{
  "encoder_arch": "vit",
  "model": "image VQ-VAE",
  "dataset": "regions of photos with short descriptions (Visual Genome)",
  "train_examples": 203450,
  "image_size": 32,
  "crop_scale_min": 1,
  "horizontal_flip": true,
  "bottleneck": "vq",
  "downsampling_factor": 8,
  "encoder_norm": "layernorm",
  "encoder_norm_position": "pre",
  "encoder_activation": "gelu",
  "encoder_mlp_ratio": 2,
  "encoder_head_dim": 16,
  "encoder_fused_qkv": false,
  "encoder_bias": "none",
  "encoder_qk_norm": false,
  "encoder_parallel_block": false,
  "encoder_inner_norm": false,
  "encoder_patch_size": [8, 8],
  "encoder_conv_stem": false,
  "encoder_layers": 16,
  "encoder_width": 160,
  "encoder_positions": "learned",
  "loss": "mse",
  "latent_channels": 8,
  "decoder_norm": "batchnorm",
  "decoder_activation": "silu",
  "decoder_padding_mode": "reflect",
  "decoder_widths": [32, 64, 64, 64],
  "decoder_blocks_per_level": 2,
  "decoder_block": "basic",
  "decoder_attention": false,
  "decoder_upsampling": "nearest_conv",
  "codebook_size": 256,
  "init": "xavier_uniform",
  "residual_init": "none",
  "optimizer": "soap",
  "beta2": 0.95,
  "lr": 0.0017,
  "beta1": 0.9,
  "shampoo_beta": 0.95,
  "eps": 1e-08,
  "precondition_frequency": 32,
  "max_precond_dim": 1536,
  "one_sided": false,
  "adamw_lr_other_params": 0.001,
  "cautious_weight_decay": true,
  "steps": 20500,
  "batch_size": 64,
  "epochs": 6.4,
  "lr_schedule": "cosine",
  "final_lr_fraction": 0.05,
  "warmup_steps": 2050,
  "weight_decay": 0.2,
  "adamw_weight_decay_other_params": 0
}
Rows from block 12 of the encoder, named by matrix and row number. Rows with one number belong to one attention dimension. Each number is 128 + 32 x the weight over the matrix's rms, rounded and kept within 0 to 255. All counts start at 0.
# v: attention value (encoder.blocks.12.attn.v.weight, 160x160), inputs 80-159
# proj: attention output (encoder.blocks.12.attn.proj.weight, 160x160, transposed), outputs 80-159
v.109 [135 158 108 106 124 100 145 161  79 103  80  98 205  93 162 105 121 121 151 139 135 194 118 122 105 143 129 144  98 105 136 167 110  82 130 129 134 145 117 177 100 114 177 125 137 110 105  97 187 144  77 153 127  94  95 160 146  98  98 139 149 146 137 146 122 122 137  98 168 134 147 119 129  98 145 176 147 166 105  74]
v.110 [128 147 164 120 123 133 117 191 134  88  68 146 115 139 186 133  97 123 114 114 180 145 104  97 128 138  94 107 137 116 133 137 127 118  97 128 148  95 154  94 153 134 115 149 142 128  92 183 193 115 171  88 130 127  83  78 153 135 180 108 135 152 132 155 117 152 120 107 120 150 128 161 205 175 113  68 121 180  86 103]
v.111 [ 79 128 133 112 127 172 117 131 135  85  51  92 120 113 146 134  88 137 154 169 121 126  90 142 116 131 184 138 174 141 115 147 117  94 149  98 142 152  77  74 128 124 147 152 124 143  87 150 212 113 142 104 131 132  93 148 119 143 170 147 136 155 184 156 179 116  10  83 138 128  56 114  93 171 108 108 180 121  94 165]
v.112 [160 118 101 160 220 112  85 101  93 166 159 154 168 157 119 148  93  20  14 134 178 205  97 134 189  95 150  97 153  82  63 139  35 161 119  87 144 103 158 173 164 116 105 102  79 123 146 116 170 122 139 204 122 157 107 103  68 153 232 122 128 130 143 134  95 158 129 120  76 126 105  52 124  83  94 105 155 207 168 211]
v.113 [124  61 124 117 147 125 179 241   0 104  66 154  35 124 225  96 185 139 173 120 132  89 160 115 103 201  40 135  67 163 127 255 200 162 208  63 106 134 151 146  80 179 142  61 189  61  87 104  21 216 166   0 161 111  69 220 166  81 154  40 132 224  79  75 208  82 156 146 178 130  85 162 219 183  89 255   8  60  54 151]
v.114 [136 120 116 130 161 132  79  45 163 125 169 126 123 128 119 161 114 124  96  68 129 160 137 126 182 136 111 172 137  72  99  80  76 108 180 151 106 206 111 106 181  86 208 165  67 127 161 148 201  94 119 139 151 117 131  71 103  88 214 150 112 144 128  92  49 159 130 128  91 156 154 114 103 124  88 176 117 102 128 150]
v.115 [116 130 188  80 182 145 189 155  84 152 111 143 130  83 196  68  66  92 128 104 113  86 138  72 127 170  60 166  64 165 177 168 133 170 252 152 157 178 185  99 160 131 217  78 124  99 111 111  78 154 142  27 167  71  93 128 179 122 115  46  80 128  81  65 158 150 155 116 168 122 116 187 158 119 170 221  96 162  72 124]
v.116 [125 106 125 130 163 104  83 255 116  80 123 106  54 159  90 138  61  91 185 156 118  96 102 146  93 153 178 115  99 126 139 142 149 173 132 182 151  44  35 158   0 137  80 134 226 134 100 124 126 169 208  77 165 206 100 134 165 133 125 138 115 175  71 171 238 158  82  25 150 117  88 141  67 206 116 124 129 127  79 155]
v.117 [ 93 137 160 153  73 163 215 159 144 161 175 172 125 133  94 179  62  97 178 184 153  36  89 173  58 136 103 106  68  97 175  33 190  95 201 134  96  83 119 136  76 181 126 176 141 124 117 108  56  70 135  57 160   0  96 112 123 180  77 157 127  30 180 147 193 170 114 131 149 169 156 151  96  96  98 153 151 185 100 158]
v.118 [139 112 157 136 162 141 119 240   0 153 102 122 121 121 236  62  43 216  90  67  39 147 217  78 118 255  38 181  36  99 123 239 184 117  67 153 127 241  83 116 116 216 127  48 130 167 100  39 106 130 173  37 174 176 131 151 221  37  52  74 136 205  60  92 122   8 236 184 180 107 124 189 148 170 141 228  20  41 112 150]
v.119 [153  59  59 111 161  90 100 144 144  67 108 108  79 182 125 144 151 103 132  85  85 150 168 108 159  92 118 124  66 118 101 144 123 136  49 148 113  48 152 202  30 202  98 112 169 125  79  60  82 158 169  78 101 255 143 148 154 134 201  44 183 189  67 140 126 140 185  87 122 142 155  59 185 127 101 106  18  69 134 146]
v.120 [133 150 122 128  84 216  60   0 197 140 147 118 175 144 114 113 195  15 127 146 111  87 122 144 103  69 219 155 190 109 125  82 172  31 107 116  77 130 115  78 163 178 168 255  78 212 126 168 203  56  45 160  62 137 167  43  31 157 124 221 142 155 105 195  27 141 182 180 152 155 203  81 160  90 162  47 155 110  81 162]
v.121 [183 145  88 128 152 122 101 107 155 146 192 142 144 110  57 163 197   9  60 177 148  76  99 159 187 120 124 149 177 106 101 100 113 118 107 115  82  93 110 197 167 147 187 197 121 187 112 129 253  80  84 190 128  67 195 133  59 162 113 154  90  67 155 123 143 160 115 190 125 156 145  70 138 146 127  88 137 121 113  83]
v.122 [ 93 120 140 162 172 158 142  66 135 130 157 131 122 160  81 155 122  95 155 110 159  88 157 208 106  89 141 145 104 179 111 125 150  99 166 158 146  64  67 121  79 123 107 114 187  91  73 130  84  96 151  89 148 103 118  67  50 151 158 128 165  81 109 132 161 151  92 127  97 150 132 198  54  99  87 107 187 153 107 169]
v.123 [128 162 112 130 156 128 193 128 149  91 109 139  92 144 131 175 113 115 149 213  96 136 140 123 112 123 127 130 137 119 108 132 176 168 105 115 187 146  68 210  91 122  82  92 117 113 131 138 155 131 240 102 121 145 125 153  88 169 123  70 125 101 125 107 190 200  70 101 135 172 132 133 114 129 116  92  89 138 129 113]
v.124 [160 180 121  70 161 110  98 131 156 170 130 157 182 106  33 175 141  96 177 166 143  69 126  74 139 125 146 210 163 114 133  82 131  49 121 157 128 122 121 141 154 124 106 234 100 137  99 143 131  83 122 141 111  83 166 122 149  86 105 160  87  90 162 153  97 129 149 162 111 149 113  96 151 102  93  64 102 179 171 168]
v.125 [153 141 128 145 121 132   9  78 205 156 190 105 173 139 113 148  93 107 125 134 100 180 126 148 134 166 164 118 127  86 176 122  75 150   0 165  74  43 177 144  71 111 115 159  63 149 126 133 218 104 125  58 111 174 113 109  68 142 154 160  50 195 119 201   0 139 123  96 103 116 176  95 190 159 205  75 104  90 136 184]
v.126 [170 147 144 149 122 125   5  78 175  99 151 101 222 174 142 122 199 119  90  88  62 167 185 102 235 179 174 131 179 128  47 130 107  89  42 114 144 116 144 177 178  77 108 224 103 166 144 142 194  99  63 189  78 171 155 127  99 130 113 184 117 173 191 133   0  58 185 130  72 173 158  74 163 106 154  84  92 128 155 155]
v.127 [192  72 131 120  98 143  69 101 165 130 205 133 144 150  17 122 152  29 163 128 124 113 162 195 228 106 225  80 126  64 110 154 101 145 132  78 104  60 126 231 143  83 138 139  65  98 106 148 242  81 103 170  88 177 139 172  58 150 160 146 130 131 111  85 134 112  74  97 137 115 112  51 111 154 108 130 119 156 101 151]
v.128 [133  87 153 166 103 138 122 119 115 132 111 102 149 132 102 139 182 119 150 135  79 133 104  87 135 101 151 125 145 123  98 165 142 156 107 114 126 121 112 138 190 140 159 124 150 116 138 104 174 121 122 138  81 114 159 120 141 153 127 138 111 137 168  80 213 137 100 111 131  83 170  53  87 139  93  90 153 122  80 100]
v.129 [121  96 146 107  36 166 200 189  97 173 171  86  91 150 140 139 110 182 195 109 123 130  87 151 142 150 106 152  87  94 130 203 119 190  70 177 195 108 117 157  84  78 116  52 156 165 141 120 118  94 145 102 210 113 113 146  89 156  70 119 127  92 117 146 132 189 155  76  91 139 129 193 177 148 199 158  47 114 168 135]
v.130 [108 154 151 155  85  89  97 120 104 158 145 141 122 177 109 105 127 134 110  80 141 185 116 145  94 108 127 110 120 139 126 106 112  54 140  83  49 142 121 172 100 154 140 160 115 124 143  73 109 169 123 126 123 137  89 117 159 174 124 140 100 137  86 142  97 153 140 135 154 123  92 120 102  82 103 156 117  17 142  52]
v.131 [109 197 101 117 123 142  55 152 130 125 102 110 131 154 134 139 147 162 125 147 134 123 114 145 146  91 103  56 146 154 192 187 103 135 117 145 120  64 154 142 108  94 136 104 146 118 130 101 160 110 167  92 140 158  83 147 112 117 133 133  93 149 129 138 127  77 173 178 139 121 158  79 157 159 158 161 135 176 110  84]
v.132 [119 112 139 170 132 115 124  77 150 131 122 148 123 139  65 176 154 100 157 135  91 106 140 122 136  77 227 101 195 138 104 151 120 100 137  78 126 106 115 114 140 167 109 154 135 124 100 134 177  77 135 226 133 157 108 142  72 102 138 156 152 181  81 190 119 114 122  58 102 116 127 100 162 106 162 124 129 144 127 135]
v.133 [101 191 140 124 151 170 131 179 120 147  86 125 144 122 147  95 109 164 151 136 103 160  85 128 108 165  91 118  89 128 113 122 161 152 129 162 136 175 119 137 146 119 161 137 138  92  69 127 124 153 186 111 154 124 169 139  67  73 107 197 149 160 186 202 171  82 112 144 135 162 121 115 134 124 160 152  62 106  79 161]
v.134 [153 159 108 113 144 141  87  99 192 113 116 142 168 113 128 116 235 101 141 162 118 166 168 134 115 119 117 134 151 179 138 165 202 114 104 156  97 157 143 147 142 154 129 142 169 115 123 136 113 109 161 106 138 118 166  87  93  93 171 196 139 129 167 114 183  87  81 121 119 179 193 116 105 146 138  93 153 180 107 154]
v.135 [ 77 149 138  78 171 134 190 128 119 134 121 152 120 114 120 131  90 229 190 170 139 108 119 122 172 149 172 174 143  93 139 159 108 153 189 131 116 117  74 163  80  92 107  66 187 144 136 158 101  96  56 157 150 138  91 116  49 176 114 129 129  78 160 164 168 141 106 127 137 132  92 124  92  95 143 129  84 155 167 125]
v.136 [ 85  97 123 124  99 146 118 141 142  94 131 134 146 100 170 124 114 198 148 206 122 170  65 123 120 158 137 122 151 133 134 103 122  87 101 158 108 147  71  90 156 109  99 130  81 108 136 139 105 121 184 103 137 118 118 125  76 146 135 164  91 181 182 177  98 128  98 150 130 150 109 164  60  97 143 140 147 177 111 163]
v.137 [114 107 113 120  92 131 115 154 147 130 109 146 167 157 173 127 102 189 101 114 167 127 123 126  94 177  81 174 103 122 202  71 127  81 108 113 108  95  97  93  96 158 144 122  97 125 135 143  67 125 118  93  74 148 134  86 110 158 144 116  83 119 106 134  42 177 171 111  77 103  95 131 142  97 157 216 152 118 168 150]
v.138 [114 129 115 139 146 107 110 142 129 147 119 104 157 158 158  98 179 124 106 121 120 147 126 156 108 137 132  57 143 104  83 180 157 141 142 104 118 216 170  99 117  83 129 157 144 113 106 134 110 169 105 104 109 159  99 108 127 106 155 102 173 126  80 147 109  35 137 143 143 163 151 157 107 128 138  86  93 123  99 131]
v.139 [159  48  54 152 151 117 129  89 162 129 152  72 148 126  43 162 166 124  78  83 108 148 158  97 146  63 215 131 150 165 116 155  97 153 127 102 115 131 114 111 124 107 115 131 168 114 174 121 208 115 126 166 115 146 131 120 123 111 122  30 102  64 103  45 171 168  98 138 155 146 191 130 117 169 119  91 142 131 125 122]
v.140 [137  82 113 132 140 131 141  64 105 142 134 178  96 108  58 114 200  94 142 141 102 113 100 120 120  55 134 120 179 124  60 150  94 105 168 151 161  90 152 135 113  97 123  89 167 118 149 113 140 111 171 183  38 151  81 157 164  65  98 139 115 107 116 112 162 129 160 135 145 136 148 124 126 168  91  68 156 151  96 141]
v.141 [176 103 142 131  98 134 118  44  95 116 175 174 101 128 115 135 214  51  79  51 160  90 149 114 123  66  99 126 163 129  96  74  73  99  93  82 150 120 155  84 186 110 111 197 112 127 111 108 161 148 119 154 110 148  79 114 179 117 153  72 101 142 107  45  88 184 149 130 131 156 198 105 120 177 121  97 133 149 138 120]
v.142 [ 92 140 126  96  37 165 152  99 163 133  54  98 186 109 125 120 127 154 106 115 127 157 122 137 188 118 172 137 137 156  88 189 132 194 108 120 176 182 105 168 156 108 107  90  79 158 160 117 135 131  81 149 209 167 143 151  87  59  62 163 145 117 142  91 212 136 117 154 167 129 156 131  82  97 163  58  62 149 152 163]
v.143 [130 110 117  86  99  97 106 130 185 147 122 124 143 117 157 131 177 153 140 117 138 116 113 115 148  81 136 122 136 146  69  78 116 121  64 168 153  94 103  86 167 172 139 159 127 129 131 155 156 128  89 170  81 138 139 101 174 133 128  96 152 163 101 115  83 168 164 181 141 131 127 166 149 149 101 139 192 125 157 101]
v.144 [135 102 156 161 133 150 107 155 119 115 179 125 117 157  81 141 123 106 154 134 130 141 102 119 119 129 149 127 116 105 128 149 131 136 136  87 145 123 135 127  73 139 172 138 143 158 147 129 110 103 122 136 133 164 115 127 120 168 101 167 138 138 118 129 140 113 187 143 133 126  95 118 106 100 142 104 103 109 116 100]
v.145 [128 120 148 148 121 125 114 139 120 145 134 152 159 127 142 123 101 145 175 136 158 139  79  82 115 105 143  98 148 145 149 129 104 122 111  97 137  82 150 189 162 169 121 115 169 113 118 112 121 158 125 168  89 116 136 135 160 185 158 122 139 162 143  92 150  72  73 153 124 102 121 119 125 151 137 114 103 135 111 146]
v.146 [155 156 128  86  72 120 106 114 180 124 113  91 111 113  98 131 129 141 125 112 139 161 156 178 118 170  95 171 163 129  97 130 112 152 134 140 195 105 101 178  74 122 133 148 160 156 165 132 148 113 127  78  65  96 139 141 113 151 175 144 157 136 121 123 165 112  97 107 162 157 158 179 106 132 136 138 175 137  90 116]
v.147 [120 117 125 148 124 131 141 119  80 124 156 139 157  82  77 149 130 100 174 141 157 119 139  97 154 121 167 124 107 131 117 145  79 111 102 137 130  96 156 140 131 136 137 130 106 157 125 128 157 114 141 127  59 154 137 143 133 129 136 126 136 151 118 117  60 182  91 146  97 108 166  85 125 162 117 123 130 174 150  98]
v.148 [118 149  91 129 131 100  94 134 143 157 130 109  96  97 118 109  76 115 100 143 111  48 176 127 109 136 125 136 175 151 145 133 128 126 188  52 155 144  77 117 103  83 140 120  95  74 186 171 116 149  99 134 191 144  97 158  75 141 119 140 107 117  81  88  63 149 142 150 149  90 126 113 142 155 118 114 134 149 146 164]
proj.109 [155  78 107 109 122 136 114 155 149 132 170 178  73 126 128 140 143 133 157 137 114 130 175  62 149 147 136 122  78 124 159 135 113 162 180 107 190 114 139 130 179 129  70 135 135  55 107 142  89 153 192 102 115 126  85  84 126 139 143 117 135 145 132  93 231 110 136 103 115 143 159 152 130 150  91  80  94 121 108 166]
proj.110 [140 130  97 119 119 154 111  51 121 120  71  98 138 137 114  89 121 160 182 152 148  90 158 127  97 174 118 112 146 128 111 118 110  82  97 188 132 132 123 121  98 172 121 133 151 102 150 150  84 109 110 128 127 144 121 169 133 164 101 171 158  98 122  94 132 100 141  99 124 106  97 125  84 113 126 154 127  79 106 125]
proj.111 [150  99  85 173 149 103 185 122 116 134 144 139  69 198 109 109 151 158 102 117 115 103 174  93 122  58  96 143  56 108 136 150 160 166 158 199 127 123 121 106 164 127 114  41 161  83 186  80 108 126  75 191 122 121 122 127 122 137  89 118 154  84 119  96  88 136 145 122 169 128 143 182 146 167 109  78  86  75 116  97]
proj.112 [139 185 144 126 102 195 116 193 137 181  81 145  91  61 156  83 144 223  81 137  55  42 175 124  61 144 114 178  53 244 183 140 123  61 151 134 118 117 109  98 208 188 114 172 122  82 144 146 106 118 138 120 138 113 174 108 150 120  12 168 125  81 134  99 125  74 153  89 122 156 147 132 151 195 166 174 125  32 151  73]
proj.113 [ 94 163 105 197 126 146   6  70 174  79  71  93 173  99 113 144  59 160  79  25 135 222  60 186 204   8 177 128 181 120 106 118  75 113  23 103 160 120  42 162 125  71 144 243  68 102 155 178 220  76  94 161  82 121 211  16 135 149 170 201  26 131  62 109  21 176 170 114  76  36 215 118  84  15 151  98 242 237 155 186]
proj.114 [110 131 101  78 127 119 159 223 147 154  62 134 158 115 145 108 189 155 143 156  80 140 118 110  27 144 138 133 165 182 157 179 142  96 103 149 176 100 174 148 101 172 122 166 133 105 123 159 109 154  85 152 136 117 134 103 149 120  22 115 148 106 137 112 130 121 149 135 114 105 148 229 195 139 134  87 109 138 178 141]
proj.115 [120 187 150  75 147 121 116  86 162 114  76  78 144  70 151 190 134 147 128  87  47 185 175 122 181  96 126 127 179 102 135 157 101 125   0 147 200 133 110 172  98 145 115 161  25 100 146 163 143 145 147 100 121 214 117  87 111  97  96 183  94 198 107 118  79 164 123 166 127 102 171 158 111 180  94   0 208 214 158 132]
proj.116 [110 124 227 175 116  90  47  48 131 137 103 121 210 111 154 149  85 102 131  85 184 106 107 128 157  83 110  89 139 100 136 116 186 143 118 104  82 194 168  51 160  98 189 182  57 114 110 113 114 145   0  97 124 116 150 180 108 222 196   0 133 131 134  92  80 132 184 205 117 110 142  97 116  64 177 122 186  68  75 133]
proj.117 [127  88 137 137 122  87  78 150 124 113 105  64 143 190 145 142 159  66 106  62 100 110 111  81 168 132  99  76 165 131  65 164  66 187 118 202 139 161 143 107 148  82 157 128 141  70 141 104 141 179 129 121 120 150  72 159 115  85 205   6 138 146  80 117  80 182  93 148  90  83 133  31 136 128 156 151  91 154 120  53]
proj.118 [135 137  97 190 115  93  94  54 156  94  88 124  86 105 120 100 141 142 139 164 194 255  98 168 153  30 188 148 235 148 208 137  79 184 136  44 185 121  57  81 154  50 180 179 138 140 177 198 187  92 130 188 103 108 143 100 120 182 144 228  78 128  58  95 193 198 124 120  78 120 197 184 159 108  99 130 245 128  82 156]
proj.119 [140 146 110 137  81 152  88 127 129 120 137  89 181  59 117 184 151 163  98 112 154 154  75 143 122 107 142  95 203 118 141 140 150  63 230  98 113 148 125  84 136  68 109 174  86 102 145 160 132  90 115 147 115  85 184 118 145  95  61 201 107 105 105  92 132 162 122 172 104  57  88 155  73  93 150 183 150 112 102 166]
proj.120 [ 87  78  82 125 146  85 255 198  58 129 100 198 137  94  97 175 172 210 196 116 106 113 175  89  64 221  75 124  79 101  87 152 138 156 219 200 121  78 196 188 133  98 116 121 132 105 147  61 131 162 113 165 143 178  58 201 140 151 128  61 151  37 152  51 164  43 114 129 122 161  28 124 104 173  59 144  32  84 112 126]
proj.121 [ 78  97 145 123 124 139 187 191 134 125  82 188 149 159 147 109  82 121 152 127 120 174 160 156  97 213 183  86  88 148 191 181 124 152 173 125 160 164 158 109 175  68  70 109 194  74 185  75 104 107  97 115 135 198  70 159 159 159 114  65 158 127 169  97  86  80 108  93  49 182 119 146 108 127 128 124  77  79  80 137]
proj.122 [168 120 104 110 104  85  91 179 118 107 126 119 128 160 186 135 144 113  80  93 159 100 106 104  90 168 120  75 112 106 143 119 141 131  84 163 126 124 181 131 137 154 118  82  75 141 149 128 100 188 117 123 139 146 143 168 180 142 146 107 119 110 138 134 127 109 134 179 131 151  79  50 152 170 156 193  51 136  96 137]
proj.123 [134  90  94 154 134 107  26 135 143 169  94  94 140 174  99  34 115  88  79 102 129 134  97 165 149  77 100  87  95 167 124 109 132 124 143 103  36 116 129 130 154 122 144 196 175 165 107 134  96  79  79 103 148  94 143 121 209 147 150 112 115 166 114 183 112  24 180 133  69 159 137 161 115 163 145 144 189 116 111 108]
proj.124 [146 122 130 186 102 164 182 158  56  87 155 149 115 159 195 212 119 156 130 135 109 133 200 124 127 227  76  58  95 106 164 188 146 186 172 108 124 148  76  95 127  90  84 107 167 120 117 115  91 175 167 170 128 146  24 131  82 149 130  81 161  92 164 100 157 155 119 143 123 139  60 129  56 169 147  98  83  83 168  99]
proj.125 [107 113 160 137 105 147 157 183 105 127 107 174  35  95  71 188 196 139 187 126  85  94 183  75  56 151 117 158  80 131 112 177 129 197 255 153 120 152 117 181 182 116 124 109 173 116 141 149 132 128 117 139  97 110 167 156 128 122  68 128 131  79  97  95 232 204  93 148 139 127  64 205 138 141 145  95  76  69  48 144]
proj.126 [142  71 145 113 122 145 233 149  76 148 171 204  81  79  90 127 172 150 218 164 161  51 179 126  47 119  61 107  85 102 182 182 113 130 249 121  56 170 144 108 108  97 109  96 199 166 144 145 109 108 164 161 135 117  81 197 113 124  68 176 142  40  99 100 206 134  79 102 170 147  83 171  67 148 105 145  57  83 163 147]
proj.127 [108 135 127 136 105 141 207 126 141 119  45 146  84 138 109  67 116 243  97  93 129 130 121 206   0 165  89 104  42 145 128  94 169 100 172 198 124 184 143  97 187 124 175 148 136 135 146 120  75 101  32 115  98 102 122 148 140 131 131 130  54  76 191  64  99  89 172 160 109 171 154 246 119  40 166 154 118 123 127 156]
proj.128 [151 144 100 172 156  88 114 136 111 146 117 167 131 127 150 119 134  56 136 165 134 112 199 156  92 107  90 117 113 101 157 156 153 129 161 113 149 127 177 117 100 109  89 106 136 130 130 111 114 176 150  98  88 150  90 154 151 133 121 115  77 107 104 114 124  27 130 147  57 171  92 167 127 124  93 120 123 128 120 128]
proj.129 [165 122 162 134 132  96  28 145 123  76  68  76 190 100 120 148 127  77 111 104 143 156 155 103  88 137 160 126 170 193 128  71 135 136  97 121  81 195 120  36 156 111 124 180  29  91 135 100  86  94 123 146 157 123 189 134 185 107 121 142 111  58 113  91  60 110 133 173 191 108 102  96 107  80 139 151 196 133  96 189]
proj.130 [134 123 102 128 118 132 143 136 130 161 124 129 104  85 169 106 117 133 106 129 137  69 105 128 126 147  93  99 103 120 129 163  95 126 191 100 171 182 158 110 162  64 102 110 146 148 132 203 144  79  97 137  63 118  98 137 181  87 186 122 180 126 131 120 132 153 138 125 127 159 147 129 127  67 146 170 169 212 146 163]
proj.131 [149  94 166  78 120  55 166 113 116 115  89 118 115  96 123 153  69 116 176 111 126 144 108 191  74 140 121 144  47 139  62  92 150 162 149 138 114 200 108 110 114 118 153 134 104 138 106 135 130  86 118 123  92 186 140 185 130 157 146 152 145  91  99 109 154 135  79 129 163 107 145 187 104 114  82 134 110  99 107 199]
proj.132 [133 172 100 130 179 113 125 127 195 177 119 195 173 151  95 138 141 113  91 132 117 136 103 132 114 153  80 149  97 134 141 125 125 138 172 133  99 177 154 130 100 131 140 129 131 162 134 124 128 169 109 105  76 199 116 119 147  67 127 156 147 118 160 120 191 133 127 117 138 138 176 126 139 172 125  91 119 120 102 118]
proj.133 [143 118 108  92 110  81 109 120 112  99 139 170  18 125 140 150 129 141 115 140 166 175 183 161 100 112 167  95 121 123 130  86 138 174 114 159 128 150 131 112 120 205 128 136 102 126  83  88 107  39 115 187 125 100  61 149 195 160 173 105 135 106 122  32 183 185 145 167 134 124 125 174  87 152 124 106 127 119 128 189]
proj.134 [181 111 158 146 124  97 190 181 119 129 178 156 153 143 133 160  93 125 124 115 122 133 139 120 152 140 142 131  97 113 116  97  81 180 144 174 119  82 164 115 119 191 150 109 139 106 130 111 146 126 158 118 153 179 121 170 171 189  76  97 130  84 113 192 130  69  98 163 102 154  63 111 151 157  94 127  86 103 113  56]
proj.135 [ 65 203 148 121 140 145  85 188 179  88 112 119 145 122  83  96 167  56 134  49  77 159 132 129 117  94 113 122 118 176 123 112 142 168  28 133 200 107 170 115 160 112 187 178  79  89 161 158 132 101 218  97 165 123 160 123 144 138 133 134 108 119  60  84  37 133 167 125 120  69 181  95 201 110 137 128 182 175 175 111]
proj.136 [128 111 129 173 138 131  76 159  84 119 124 140 114 149 110 127  86  78  93  66 119 145 138 134 161  78 171 120 120 133  90 178 193 196 119  83 157 128 171 138 171 148 152 162 144  57 126 118  65 140 117  87 119 143 139 140 153 130 103 100 108 139 106 123 169 118 156 126  67  98 148  65 121 131 113 157  85  96  98 169]
proj.137 [ 66 135 108 127 112 121 113 121 149 114 164  89 123  30  59 134 118 178 127 145  86 126  73 142 124  91 176 123 117 177 109 116 119  98  87  41 134 156 169 142 182  95  97 119  97 184  97 117 156 119 136 147 162 125 195 143 159 101 130 171 138 178 103 178 150 146  99 156 193 121 119 104 185  96  74 133 128 141 113  87]
proj.138 [135 134 138  96 122 110 158 153  88 107 116 150  58 160 178 143 114 133 197 184 132 124 146 104 112 176 127 176  28  96  84 125 111 137 152 184 142  86 100 107 123 145 160 105 153 116  99 113 109 121 113 110 165  91 137 174 135 151 103 113 111 164 195  87 140 152 136  91 111 124 114 160 111 167  86 177  62 130 141 168]
proj.139 [114 141 171 140 178 147 166 145  98 145 118 132 175 161 155  92 118  94 156 185 136 130 136 106 142 139 135  93 134  96 149 156  96  98 129 196 149  54 162 135 126 157 132 105 185 111 149 141  99 158 171 116 124 159 161 144 122 145 119 147 124 120 113 133  78  79 152 149  83 118  94  92 118 116 106 179 123 144 126  54]
proj.140 [125 189 128 130 118 121 120 143 176 156  97 106 128 123 147 100 111 132 147 153  99 119 196 111 128 170 115 100  82 101 133  75 176  96  67 149 133 149  89 159 112 106 118 164 119 129 142 130 142 138  79  37 210 109 110  94 127 129 138 116 151 129 107 131 133 141 117 118 125 117 140 141 175 136 125 163 124 118 192 134]
proj.141 [122 129 131 159 142 113 188 131 132 115 126  87 205 131 135  89  94 166 150 201 126 128 129 112 174 190 124 141 180 134 169 173 156  82 143 166 116  90 111 141 102 106 124  66 130 161 178 134 151  95 109 112 102 123 112  99  80 117 138 159 117 101 117 153 129  90  94 101 135 126 106 137 125 144  82 130 148  54 144  46]
proj.142 [156 120 205 117 166 106  69 204 134 103 124  83 155 144 145  79 173  83 155 127 127 112 190  74  65 110 110 119 132 159 169  72 137 128 135 119 145  99 149  49 105 142 167 143 126 112  71 102 125 123 116 114 113 105 120  91 151 161 153 160 125 100 153 103 155  95 133 120 115 137 105 102 153 148 153 152 125 122 147  84]
proj.143 [ 93  91 155 117 135 172 158 126 112 105 198 116 178 166 107 119 107 128 120 133 110 140 107  96 123 190 136 131 148  71  93 145 112 117 150 129 123 112 162 115 110 120 108 125 149 141 175 156 110 132 132 119 134 161 139 105 134 136 150 155 126  88 156 161 148 135 134 139  97 162 128  90  91  79  92 147  94  75 139 176]
proj.144 [ 89 179 170 129 116 112 129 146 109 141 110  98 138 122 133 111  96 168 140 114 130 117 140 119 139  85  90 151 141 122 170 124 103 146 101 122 118 114 125 106 138 147 120  89  94 121  95 134 127 131 114 114 149  85 172 113 161 113 150 155 133  97 122 179 100 169 107  83  53 132 145 118 136 143 102 127 171 162 148 128]
proj.145 [113 116 100 109  89  98 148 135 153 111 159  93 103 106 105 130 190 157  78 117  96  83 139 148 132 121 100 170 111 145 143  99 141 170 182 176 118 117 141  81 125 121 147 123 196 112 160 154 127 123  96 124 141  81 145 117 151 117  81 152 115 110 109 147 127 147 158 100 125 144 132 129 125  85  87 163 126 120 171 176]
proj.146 [116 138 143 148 135 129 129 106 126 147  84 161 149  96 156  94 113 171 161 141 160  92 119 118 125 144 130 120  84  74 152 128 129  85 142 150 116 176 118 110 187 120 133 108  92 155 108 119 162 109 110 145 125 158 116 144 155 104 128 158 132  68 159  78 140 141 155 191 152 129 143  93 113 117 181 116  63 120 117 163]
proj.147 [ 66 144  92 158 127 173 138 113 156 124 160 138  86 172 175  83 129 137  81 168 108 200 105 125  96 104 100 154  85 165 107  91 142 116 186 123 112 116 131 180 110 176 113 118 174 123 129 110 136 124 168 112 167  97 117 166 132 113 111 128 156 130 156 145 157  68 132 117 127 121  78 162 107 121 105 109  86 108 105 181]
proj.148 [168 121  91 146 134  95 130  98  91 121 104 182 140  89 128 153 116 126 144  89 104  96  94 104 173 165 129 137 121 144 122 125 123 153  91 173 129 150 127 158 118 109 161 124 134 127  78  91 128 120 170 131 165 146 190 102 129 145 146  94 127 161 146 104 123 155 114 134 137 145 141  83  95  97 149 109 163 141 159  78]